Weights of a small multi-label image tagger.
Training: muon at rate 0.0084, 40000 steps, batches of 128.
Rows from block 3 of a small multi-label image tagger, named by matrix and row number. Rows with one number belong to one neuron. Each number is 128 + 24 x the weight over its row's rms, rounded and kept within 0 to 255. All counts start at 0. Numbers have three digits each.
After each neuron's rows are labels from the 100 images, of 14976, where the neuron reaches its highest value: "place" is the part of the image that holds the peak. Only what is clearly more common there than usual is listed. The data: aerial photos of the United States (SatlasPretrain).
# fc1: MLP up (model.blocks.3.mlp.fc1.weight, 960x160), inputs 0-159
# fc2: MLP down (model.blocks.3.mlp.fc2.weight, 160x960, transposed), outputs 0-159

fc1.576:149093120111118154099126102128139111159083153109124114118134114129143143144116148153137157117113175144111135139129136092164102085113097127166119133141104143158149114187108088122099101161138122100127098113136149114138148106107126126145114146116155175115095146138116070145126111147141099188107144120153094095149086155141169131096105156111131143110118104138102166146157124110142095165122163080127138115154102159115148143156117123129152137156144133115099097117087104168112068162146138
fc2.576:141131145129130129112097133121155167119178136109113103130102138120117162108124150141096103119129106112175166115114153117109146125132139112104119114099135100131117127071157122137115118104091133092099155127136103110115098135137167134094125157085108119135107118118123147125117080138140157102169098131117113129116168110168164135196103164147161117168151132116112120113174130152133133145167128171131104182108164135105097078144150131148093126098147075163154121121146123086138139106170124
place: top left

fc1.16:135111117122144113171150213106099122111159137139143130107128086113084137137148150125135125144071130108106129111128110113133101121139154161122086119094093143108116157121171125119103159132108123157172127101076126153125151134148169136087179133118149116129123128135123101128125148125113138143123143131119139163129156171161117151093089122142149169147096131067131142148121101126142143111127112131099141117122126141075098158105141102161107126174110170130134115134113158127074159093151111
fc2.16:150146111140122135135104143128130157153167096095114126160148123144120111126161154146128135102179142113138113161124090134118140152115137121097133123144148162176109121170103163096125092105133156135122129161124098109155113127132113105198123141149157121126111159162107094097146103132147138170134154114148108151144082122123099099171119117123089097104131159155125078126078132116155106122117087118129115114145100158202169131118125129099122088117121123082120119122090111150113168145129100
place: top left

fc1.315:098086150117130100127136153123180130115154148132121105091132116102164121125133109156161131126147140106091144122118149074102148160120119118119130159098141136127172146151129141105131077114121141136164138117125109116126122147167128124121163152161137133101121172114125092161137172102135111140137122110098123130110106127158124114094117106137157170151116167120152164102124072100094130130093154116136114202111099089125114147161181086114121118133147112162177095138112175141095117108114125
fc2.315:144133097123132180135129169109119099124176099095141147089117142101109073148147114116110134133094155160128121197144144102148112136120148098121130145132105126132109120140130089142162156129141137105117094184079146124101140157124133134124183112152145117161114111148138102100123068121147119123096159120124109122110138120146155128139130127108135117171125114189199130097134141084136114116168100114105126105107144165112121138159141131073153120105141155115123155101111156112121141119113120
place: bottom right

fc1.328:124118133122124133153154130187113152148143114137128174112148166106139180079147117100097092109186070111122101128105116208123114134170141113142098148132123130163091148107121141157135140137122126145124146176141129118141107109132176109147116134123153092145164132090159161116148117099140111116120088093113103162132162098131134126117084156131104124145138110119135116132127166138136156131109096110117141154118125088149063162142146120113138154109120117106156130140134144106115108094120091
fc2.328:133137102136108125121111153072123132119092168122134084105086104173130117140119148135124145115115157116161150160136173098147135123088126100110109106120135142131153101152146097126104101153096150126149139107145139127087141119104128141145129156120108142120108126146128100130101083124110099124179141167105147102114127134144114134147119157097177148150184157115133134121168108141150129164194117200138125093108162109093165122124105118153143095141088103126094095104120119131121137123176110
place: bottom right

fc1.459:195130175112129141092163133097092115131133139184120149142115138107125123113111087139156130123097116116113110134099118137158138109137093110175179150181115119111105089152127150081148136135145113130116164139182104139124140153086101112100123133140125123113162147126118143094149135123075148095158152087104154129108115131140107141094132133148145163128113081163106151174132132122172135090113113135100095082134119156123150143150144105125129120144156081112101152128110153114131124154144131
fc2.459:118101103133178165177127131106088149169119112114104096116084142102153159112140148161174099136119157144114130140142128126132094120184152121086146105095136153114143151085120107142128120126122131167130114120137131116122135126122153141162171109120134132089072179154130120103086092130163125137125150134125125122082110137119081130184095110133109138136163158131106151133131151135112110155087110152171091122096113115112155099080130144129105106134118121128154115133166084143149147143155125
place: top left

fc1.8:165125155101165145118131091148119089166112168110156094117096116121143101136137142151163128075109107159131130144140133111150140106094141112121156119156121151165121179118141080085131143128165134131157118077149120140148109138085118088167136124102126132118120094141118082107148146105127199162138167115146116087148106105108119092137090119141139099134118120122115167158106121128138102119146159111109090133130148109129154145123170079144136134161110148156090101127122140153135109130166143
fc2.8:141139108083099112160113119159107203125116088129127132113152122121124125141114094108126130129130095112153082115119155134119123176133149099100087128121125140097127097135143088137112084166090151100112102130112105122132123174158129117156180131139128136109125149113117151125083120108132105112168087129108143157122172164164143118132144141141126136129112169126111147112142128140123152130114070172169106130108176151121116157090168136175106107151133088152145109125177117134130161122110125
place: top left

fc1.119:116124152091108134165126134155106159157136126161099118115129095086181117148157116131123129123131116103123105178105098113163127152131123150095161110095118125132150080116162105165124102103153151099088089132125104130180152185161124166142108115167162115134148097076119132094155112119137100114152150095137157092112106160081151156158130139091109135133112083118139140110108118102160124155098139122107101140102136176133145125131137113138170110129157152109118143144149156127128113130105145
fc2.119:167154129154136099099138097139160128138173136136122101110128160138118059143083116150153120101101132131142156132162138118103157134066175103136124101132129110114134155145163096090170076158146072093113144132160095168114158116124137132129099121103136112139127139102089118114093182142155124138139149078147135123149106138158110115113119122095131154136111137119135123109134147146153101145120092186170150140180128126104119129142125112144155138090128100108146094112106126120138128152138134
place: top right

fc1.27:105136106124119108140143134115147120154122159110138136093163151121138151118155125122157154161125132139128120129170174119142104118153138095124142166067139068118097099132093114083119154100146121126174082117158111139123119166111133076171130154113130124107119141117139118118103139164123158124127124100130133139137105148101120111158137089129132124164151138116150119092137119143106136159088098115121124157113094155095117110073144150132156125103132168086152128106149128162183131079154189
fc2.27:120138125135099118143136135134147148118136097187107112163128111141129124156163125116166117124135140126087096150129151098129159140161105115157138126129135110121137154092090174133120102142147113149102111098136149135110104165158157075128192127105144116134123103131104144117128136152149127109124138119103161102126159108103128156159164119104124154127114076081162092158084078120121137159138126153152104161086154135135163118121160122105129108110075127139100114123156102056132116129151164
place: bottom right