From a checkpoint of a small multi-label image tagger.
Model: 3.13M parameters, arch vit, norm layernorm_no_bias, patch size [2, 2].
Rows from block 2 of a small multi-label image tagger, named by matrix and row number. Rows with one number belong to one neuron. Each number is 500 + 25 x the weight over its row's rms, rounded and kept within 0 to 999. All counts start at 0. Numbers have three digits each. After the name is the row's rms in percent of the matrix's.
After each neuron's rows are labels from the 100 images, of 14976, where the neuron reaches its highest value: "colour at peak" is the nearest of a few named colours to the mean colour under the peak. Only what is clearly more common there than usual is listed. The data: aerial photos of the United States (SatlasPretrain). In brackets: how many of the 100.
# fc1: MLP up (model.blocks.2.mlp.fc1.weight, 960x160), inputs 0-159
# fc2: MLP down (model.blocks.2.mlp.fc2.weight, 160x960, transposed), outputs 0-159

fc1.443 091:533512506503515480455518510516516480488488531489503517523479513515498523505496506490517499516508509456476556450528493524507469504547499502474470486498524509502473499474486461484551529513485493485490510467485539491520508480560537528505472504464491506477491509535514508514454493467497561483502538551478515500455485476539466526507480545482469516512478479461447513490542526525471537488513486488514499471484524522524498542510476517433522468492506473516496444498491523484505480457505481
fc2.443 094:496509494529471502534543498474516459494452483564484534511461477497538502529522504494477503487518505519470487501511514515495529493460486486498548495498534459544521551503514501494502499481479536502446469537460478480477552515460499487499501472538474501474541506436459539487556503457473456476524468510479501496497482513520475495509515525496528508505560475514527536518519512483479489498496526504482482512555490474471487511511492536489465492484485495532497513508527489510477498511479490
colour at peak: white (32)

fc1.335 082:479516492492499476532507486486525478438481422473509512509478485484497479485456475523498437486477525544521518503465489484503471460469483574504518515510511526445497540504538503532490487480516498523499467457520512513521476518524514519508509467511497529455473559478549516509512471469499505504503494524519492513516521517505508484490481453507507549523511546510511475476544526512478500491487519513489477531486522524515491514527521528531514507434483486522483492500486527520480492499469481
fc2.335 059:497498533466490509476480516518473516499526536520521523513537473498565505541516499488495535479523472506470511514503497520489536522531501510537493508475521494549479443498424488506497469526452544526485541485511505514483504500495464446486461529511498494523535455526477528472476477552486491506486479522476516478508496448478469513497476540454482447497466481516510530492494473491491506495505515512524504488506517478512518500479478488464467523563529492481521479508532501491501497543509497
colour at peak: black (43)

fc1.83 137:465479466477487520516504537513479482465481521511502477477480498519500493486495493524518491539500552486465543483495488478515541508464528476455516536474496491564481526452497519498501533493505497501489503529529497498547484566506481534517480457473537526517502530452511522504470473539459491489494497513507524496558510512465486511469513476458481518565461530493509486490488529486543503501503479464458464532480503510487487520525463534503477480501543513481517460508501485509526487512491497
fc2.83 175:532533493550485511476468512564524471506484487490485465503509499468478537551483496449487513456481516503511543480501472529511459541501511525555474497537493556505495506497523490515481468476553507472501500495498522487509531457515537512469497526533481459473506527542512521506509548503499477475512492491526507490491500481538517524468496432452460506506500509512493513497523500494517484506503494525481485494463479454471510486503505460454502511468482480492474517498507511466529526517498549
colour at peak: black (71)

fc1.685 077:463473530491524454547535487486533497527513504486468482494487515527529507497553468512493495529521512472474520497522527465497524501515576471485496530493464486511481521511507465524475502477496481507488506433504533487524460502476479478486520519469488523524537527503500492479535496536478472498478534467507504442528486477488517478501480489519496471461528518526491559492475524466518483500478471479474483537522495470473530498493497543526492481537556485504495490531507516517488455522523466
fc2.685 078:535498473502490501469485543500492503509432485512545497502478483438484485477496540489507483487512479516500502513449489479474503460518486548481519461513514494472502508483507586503459515457544513505477547526522494493490535488523474494517468495473465487478463483512497475558482494458516527466515471527510485520504525495512486514489509513513545512555487463515504488505501493522524497521523509496505456499521521537485515544484486508461505472515489530499521493539500542479468487472495547
colour at peak: white (53)

fc1.635 070:533533511465517534495479495532523513491480446543500530460459536509530454532526490464495500452505540490509500496488534496471478481519526463492479521501511485499515517548522517496517448500524499472495503498521509508499467493497501477495520456490526491520463516486511486487477480536537550460464505487523482479510552535518506484446489520515490527525509488490537525475457469512491513505479488475497492496489502515519460540543502488496509426541501472476519539486504490458479496523470529
fc2.635 067:472500514481514472517499473481513481475518519477491456526517476482488530528492484525482551490500508528497517488504413500497515528499485482467494512505498487490498537513455484512467518504505459485490526510497489462503552522463524485469483494466482512518500499529508520523465537464512464505517527491476521504543444439526546518546499517486524474455519523540451509516511553473481470510538538554487468524529508495521485465486475510477483522487498504532529497530502503513494500474499513
colour at peak: black (33)

fc1.751 116:506478496500517479511486501505496479479489517459563504496524553525529514497517470461470496499530492509520498478511487462479521415472481488443489530498492512490515506513513503507475466498530524501542467522481499524500528508495450445487474525494509510521563499473509551481477497492496544521519474491543507529499486502507484467520454485493464552525477465497489499451500517499487511513508484483521481526504522511440526515519491520543495502544470536484482469462512503524525529530498502
fc2.751 141:488490510507444502443504504558488526505467527532477518443519532495489501501538489489506502489456465502509503491501567489515546498455546522484483519493531477486478483533538511449480479483477479510501504494499509526507503500544507471491532474465519514489482460468533495477530482550484526507489530489496468467487510517544509499481472464490515535534485493525469528509548524523463488495484507500497489496458492475521487468493479516544502486489458516546533521519497488508466529517535489
colour at peak: black (26)

fc1.60 071:526508514503526488506520476499494497492500536485490471505505477468474438504500505489515516498529490467497534474476515541524488469493476457480485461517500511487500493493473503487508488467490504513496546484535524495455549518528511468498506514504481530472499532530489530481480503499501485512529549525492487516474460472505477448483516526528520453489432516535513555492470509504512556527524501513524499527550490495482424478488529472516484477513520473518544504508550505468491478519535462
fc2.60 073:464493490511510480520509518495463509526509524480479507528490516523503491504486457475524488493512541515483490510504537489499454526531574517496515497500540388504517508488513494541485516527501495479500512506493499504484443489487489507482549463539509531471489506493497510514509512519509454518486483489541479531480500506497475500552541490510514523512529436458484470490495504498510499515512502491486445528481518483513475507466502522463528519541481514469474511489460524510481469445517533
colour at peak: black (31)

fc1.617 075:495457486461470506529531508511487509503522513472500510481510545515491512500538488535468484523486502492457471505468528488491481479514553502534486482489461501496491495525501496532440519493535496455479478512528543493474505528502476509513497523501541515508544505493470464474495506482490536529552544488483515470505471495507493489478470520515537423487480508542480510485481531472514491509477538443487499548515488445514520526489516496506459502543516520491526466555491502489474473498488470
fc2.617 070:482538487506493522484486510494500497500464497553480476461463539448477493523485533475507495479536515491497505477452501499539449498519487520502530484531518484472498487521542531506493488476490494484495516509481551481520488470528474495502546474494463510494471507501513468532515501476505501495480514554515513498507540471537504467521543463495494494566519499427512484519518479533476500449473482471509502494533508497464523515484453548475497454499530549517540499506506519492537500494497511
colour at peak: white (86)