Weights of a small multi-label image tagger.
Training: muon at rate 0.0084, 40000 steps, batches of 128.
Rows from block 2 of a small multi-label image tagger, named by matrix and row number. Rows with one number belong to one neuron. Each number is 50 + 12 x the weight over its row's rms, rounded and kept within 0 to 99. All counts start at 0. After the name is the row's rms in percent of the matrix's.
After each neuron's rows are labels from the 100 images, of 14976, where the neuron reaches its highest value: "peak on" is the class under the peak; "top examples" is what is common among them. Only what is clearly more common there than usual is listed. The data: aerial photos of the United States (SatlasPretrain). In brackets: how many of the 100.
# fc1: MLP up (model.blocks.2.mlp.fc1.weight, 960x160), inputs 0-159
# fc2: MLP down (model.blocks.2.mlp.fc2.weight, 160x960, transposed), outputs 0-159

fc1.698 112:26 54 33 49 66 74 63 40 51 26 54 69 59 59 46 55 52 36 45 57 63 58 49 62 66 53 67 42 51 49 41 46 45 53 31 34 60 66 66 58 39 52 29 55 68 47 49 58 57 65 55 60 46 30 50 51 57 36 50 47 48 30 68 66 42 64 49 50 48 51 29 29 35 36 48 25 37 38 34 22 43 38 56 56 61 60 58 32 59 63 50 40 68 48 84 53 57 68 52 42 72 50 56 70 28 53 35 47 48 64 42 42 50 50 55 57 52 68 50 63 41 42 62 46 48 69 52 39 48 65 72 42 44 55 55 60 51 28 47 42 46 57 44 42 36 41 63 37 54 47 28 43 29 69 63 57 43 43 59 40
fc2.698 102:31 73 46 51 59 42 62 59 55 58 50 38 48 41 61 46 34 51 68 53 52 64 45 35 38 44 34 55 52 50 77 72 33 41 31 65 48 53 34 36 41 68 53 38 29 64 38 30 51 45 55 66 49 63 49 48 57 31 43 61 46 67 27 40 55 35 39 71 45 53 52 72 38 53 67 76 77 60 56 47 43 55 28 38 44 46 48 62 35 28 72 65 42 52 33 41 47 45 53 63 36 38 45 42 51 54 54 54 61 47 53 52 53 72 59 41 29 32 44 58 63 60 48 41 53 46 33 56 76 39 39 62 46 35 55 47 48 52 46 51 61 36 62 48 53 49 61 52 83 55 53 42 55 34 27 58 64 52 56 61
peak on: crop field (32)
top examples: crop field (34)

fc1.48 098:39 46 41 70 51 31 57 58 47 57 63 65 44 57 49 36 60 50 45 54 53 67 48 52 54 67 45 42 61 43 66 69 44 62 45 49 41 51 30 61 48 30 31 57 39 61 64 55 53 61 77 44 42 39 21 57 62 43 25 67 60 59 44 52 48 33 54 66 34 51 66 57 81 45 48 59 31 44 61 56 40 53 50 56 61 44 35 52 42 43 37 59 64 42 53 45 46 45 30 46 62 40 56 56 65 26 59 56 58 29 40 47 46 55 46 51 51 34 39 77 25 39 47 59 51 53 49 70 51 21 83 54 40 46 66 28 51 48 53 64 51 71 37 40 41 27 42 57 54 50 44 62 60 62 33 42 50 42 49 61
fc2.48 117:65 42 37 33 69 38 44 68 39 44 56 51 57 39 56 55 48 41 54 54 58 55 50 34 59 62 35 50 40 61 54 53 38 48 62 64 52 58 43 27 33 57 59 54 69 59 54 53 80 75 24 32 55 55 43 53 49 41 57 48 52 36 24 47 65 74 49 45 53 43 59 57 43 47 57 78 64 50 41 36 66 27 62 62 69 58 56 43 50 71 51 61 31 54 46 55 62 62 36 70 36 34 61 36 42 45 66 50 47 49 43 56 39 43 34 56 48 59 60 30 57 68 44 29 40 60 53 31 45 44 40 50 65 48 39 54 40 57 45 49 53 56 47 40 37 54 91 64 42 43 46 33 48 28 56 62 43 44 28 47
peak on: building (73)
top examples: building (87)

fc1.218 066:65 66 39 42 50 39 61 55 54 46 62 38 58 32 59 53 32 50 54 66 44 42 31 52 66 59 45 53 50 48 59 38 42 49 43 38 50 30 28 36 49 50 40 55 57 70 73 56 35 46 54 57 33 39 52 60 40 45 51 31 80 54 64 51 51 38 56 60 44 50 48 44 80 59 42 41 63 37 31 47 50 40 43 43 58 39 61 44 49 49 47 41 52 48 72 80 82 49 69 49 60 26 36 39 43 68 52 49 47 42 59 55 58 51 65 57 44 73 46 31 45 60 62 38 29 53 47 60 56 42 67 71 69 41 73 59 70 63 40 32 37 54 45 40 70 47 33 32 58 55 25 56 47 42 50 52 49 41 38 38
fc2.218 061:47 45 45 41 27 57 28 40 51 67 41 53 55 58 43 52 57 46 01 54 57 49 68 46 39 39 49 56 51 53 52 50 68 32 59 46 60 47 46 58 51 53 76 50 53 19 42 52 68 66 36 41 57 71 41 34 58 60 54 71 57 33 53 45 46 55 51 60 56 66 26 52 38 57 56 65 39 61 67 45 73 61 52 43 34 44 75 53 36 41 49 51 25 39 51 49 44 44 55 40 40 31 55 44 62 55 50 53 54 58 34 51 49 40 55 48 70 56 48 61 46 51 44 59 49 41 59 38 40 33 43 74 41 63 63 32 48 46 52 77 72 58 53 47 39 46 48 62 52 55 55 44 66 41 59 60 44 17 56 72
peak on: building (82)
top examples: building (96)

fc1.618 110:60 58 65 40 40 36 23 41 44 34 50 53 61 35 46 51 45 48 38 41 43 44 62 50 50 83 64 42 30 57 57 32 54 65 32 44 38 22 53 72 40 45 44 64 49 36 46 59 44 41 51 62 39 33 51 78 71 45 41 48 69 51 43 50 52 44 29 46 41 58 64 45 55 53 73 40 76 46 45 43 40 50 51 34 38 44 51 54 42 53 40 55 53 54 75 53 50 62 58 44 48 67 44 51 58 45 51 59 83 29 44 59 53 55 62 49 21 38 35 65 44 55 56 64 64 50 38 45 54 59 49 53 56 64 67 59 45 62 64 39 56 38 50 55 58 42 37 65 77 45 54 38 47 63 41 51 26 68 62 28
fc2.618 114:46 75 34 48 42 55 38 49 39 41 52 56 51 28 55 47 36 42 35 41 31 62 54 58 57 53 40 27 51 29 66 53 47 33 49 40 33 42 42 82 53 66 51 44 49 45 63 58 44 29 51 34 32 54 46 61 26 71 58 33 46 52 43 32 51 46 39 48 26 71 63 44 76 60 50 67 41 55 56 41 48 36 53 70 59 49 35 40 53 52 56 43 67 49 52 60 55 48 62 59 77 30 43 65 44 46 75 44 57 56 61 42 39 38 65 79 51 62 54 70 55 42 31 64 37 48 68 55 46 50 48 48 51 55 52 52 46 43 59 49 41 72 44 35 45 50 63 46 48 50 27 57 42 49 49 40 83 54 60 58
peak on: building (25)
top examples: building (76)

fc1.55 095:53 62 59 61 53 52 49 60 44 55 56 47 28 33 45 61 55 49 50 63 55 57 72 66 44 62 58 31 68 47 50 46 59 33 55 52 64 36 55 29 48 50 44 58 66 67 61 51 43 39 37 42 58 26 51 56 77 53 49 55 46 67 54 52 58 63 53 36 70 38 60 37 53 51 18 40 47 56 26 52 49 53 44 79 62 39 49 42 41 54 52 50 24 49 13 42 40 56 59 63 43 60 40 55 40 66 33 22 50 49 42 60 53 60 61 53 29 54 42 53 58 52 53 36 26 47 60 64 57 53 79 67 55 37 54 21 58 42 44 51 60 31 43 40 37 58 55 37 66 55 46 37 46 41 64 46 66 47 34 50
fc2.55 083:31 49 34 51 59 60 64 41 63 40 51 56 55 48 57 48 65 63 40 67 40 49 44 71 55 72 67 47 71 56 66 54 28 46 39 49 57 52 66 35 50 32 49 45 49 45 30 47 41 52 62 78 29 36 53 51 40 51 64 61 46 40 45 33 36 61 48 32 40 68 57 26 35 65 73 61 28 39 48 64 35 46 65 44 54 43 83 58 43 54 57 56 37 56 58 53 56 49 46 43 59 47 52 25 34 39 54 64 49 75 45 40 49 52 36 68 69 46 57 52 42 64 34 67 54 48 54 68 56 58 38 34 39 36 57 52 33 43 49 49 36 74 33 63 55 34 66 69 40 56 52 44 43 55 39 44 50 40 33 56
peak on: crop field (33)
top examples: crop field (36)

fc1.327 083:52 60 37 45 55 53 25 48 62 42 54 46 36 38 45 43 39 59 43 42 45 45 52 40 37 40 51 68 40 45 60 40 66 50 54 37 41 37 58 58 67 49 24 47 42 46 48 59 44 39 38 79 41 50 49 85 63 67 55 43 48 64 51 53 25 62 69 35 57 59 59 38 73 57 54 45 25 68 34 36 56 67 45 39 75 47 39 58 45 54 61 62 53 49 58 70 60 46 21 58 34 40 42 33 68 48 53 46 47 31 35 39 36 54 57 55 38 58 76 54 56 41 68 57 50 39 67 37 68 48 23 44 59 54 67 44 77 65 66 50 60 46 41 36 46 51 55 46 56 54 39 71 52 48 58 39 42 50 43 47
fc2.327 081:46 42 75 39 53 39 32 39 51 61 73 54 45 53 43 49 38 53 37 75 82 47 49 30 62 63 41 47 49 45 59 49 50 39 45 70 50 27 50 39 44 64 44 43 52 53 64 43 29 31 49 35 42 45 42 54 71 51 38 38 40 52 58 34 47 42 44 56 37 42 35 46 57 50 40 52 36 67 72 56 76 48 51 58 44 56 71 57 69 55 60 69 66 45 35 66 43 44 49 24 56 56 29 65 44 36 56 54 56 38 49 44 42 63 87 47 43 49 37 50 37 73 59 48 35 45 41 74 40 33 61 61 56 46 38 42 33 52 53 57 51 47 67 58 47 58 58 57 56 59 40 54 44 38 32 79 40 47 63 54
peak on: building (30)
top examples: building (92)

fc1.63 056:29 71 62 63 52 38 66 31 67 53 17 79 30 44 48 53 64 49 49 42 51 71 50 46 30 50 52 60 62 52 38 36 29 51 64 47 54 49 46 65 57 65 34 50 54 59 41 42 43 41 42 64 56 39 68 39 43 40 55 49 56 60 55 43 55 47 45 40 53 67 41 64 42 69 41 43 61 35 56 47 41 77 45 57 44 62 46 46 47 53 36 38 33 45 59 29 39 33 43 57 58 68 88 45 39 44 45 47 39 62 63 48 61 62 58 52 51 45 23 59 56 37 40 48 49 44 43 42 55 61 32 48 44 50 46 57 29 45 55 37 34 61 83 65 65 60 46 73 60 37 57 48 24 53 60 51 58 45 47 46
fc2.63 047:49 30 35 33 63 60 51 55 62 65 74 05 54 45 67 63 29 69 38 49 57 55 65 29 59 42 48 62 57 42 45 49 67 47 39 47 59 61 48 35 48 57 74 41 43 53 60 55 57 62 59 30 37 48 35 38 68 38 59 52 59 27 59 46 51 75 46 58 47 48 52 52 51 46 68 66 43 49 42 54 60 42 69 59 63 53 42 63 67 58 60 41 31 56 33 61 62 67 51 47 36 37 66 49 35 64 38 55 37 54 42 39 34 29 40 50 48 64 73 51 64 50 39 59 35 42 47 53 52 55 41 71 51 54 57 32 58 43 26 55 57 36 37 30 25 54 60 56 52 42 62 46 64 44 57 49 48 37 44 60
peak on: building (29)
top examples: building (79)

fc1.513 103:35 41 36 14 45 77 30 37 45 63 51 64 52 59 65 45 54 36 56 40 45 46 51 55 60 48 78 48 58 55 63 43 46 49 36 66 54 41 63 51 53 44 47 41 42 57 27 67 39 38 59 59 44 63 48 36 52 56 46 39 45 43 61 49 12 53 29 63 64 42 42 63 60 54 41 59 65 54 65 35 42 37 44 50 33 42 21 38 34 59 55 50 66 57 54 38 62 74 45 49 44 48 48 39 62 39 70 54 46 33 48 67 69 31 63 23 38 51 69 39 48 51 41 57 63 48 50 74 61 46 40 40 49 61 58 61 51 48 45 30 47 63 35 42 40 68 64 58 56 48 40 50 37 51 55 60 42 72 66 48
fc2.513 116:32 56 49 40 66 43 77 40 47 67 52 61 52 46 47 55 53 43 44 54 42 45 43 67 41 55 58 28 36 41 53 69 64 46 48 48 75 57 43 58 52 58 54 39 55 57 41 52 59 60 74 51 59 46 50 69 64 27 49 51 51 58 37 54 55 38 45 58 39 62 70 47 53 42 59 32 47 43 52 44 83 47 37 23 49 65 61 68 47 48 47 44 47 26 69 70 28 30 58 43 43 38 62 43 44 67 52 68 50 55 26 47 52 74 40 39 55 55 33 54 49 39 64 46 60 62 61 48 29 64 51 58 59 39 25 39 55 77 52 49 42 49 41 48 46 43 47 66 50 36 69 44 49 36 35 17 48 33 47 63
peak on: building (43)
top examples: building (80)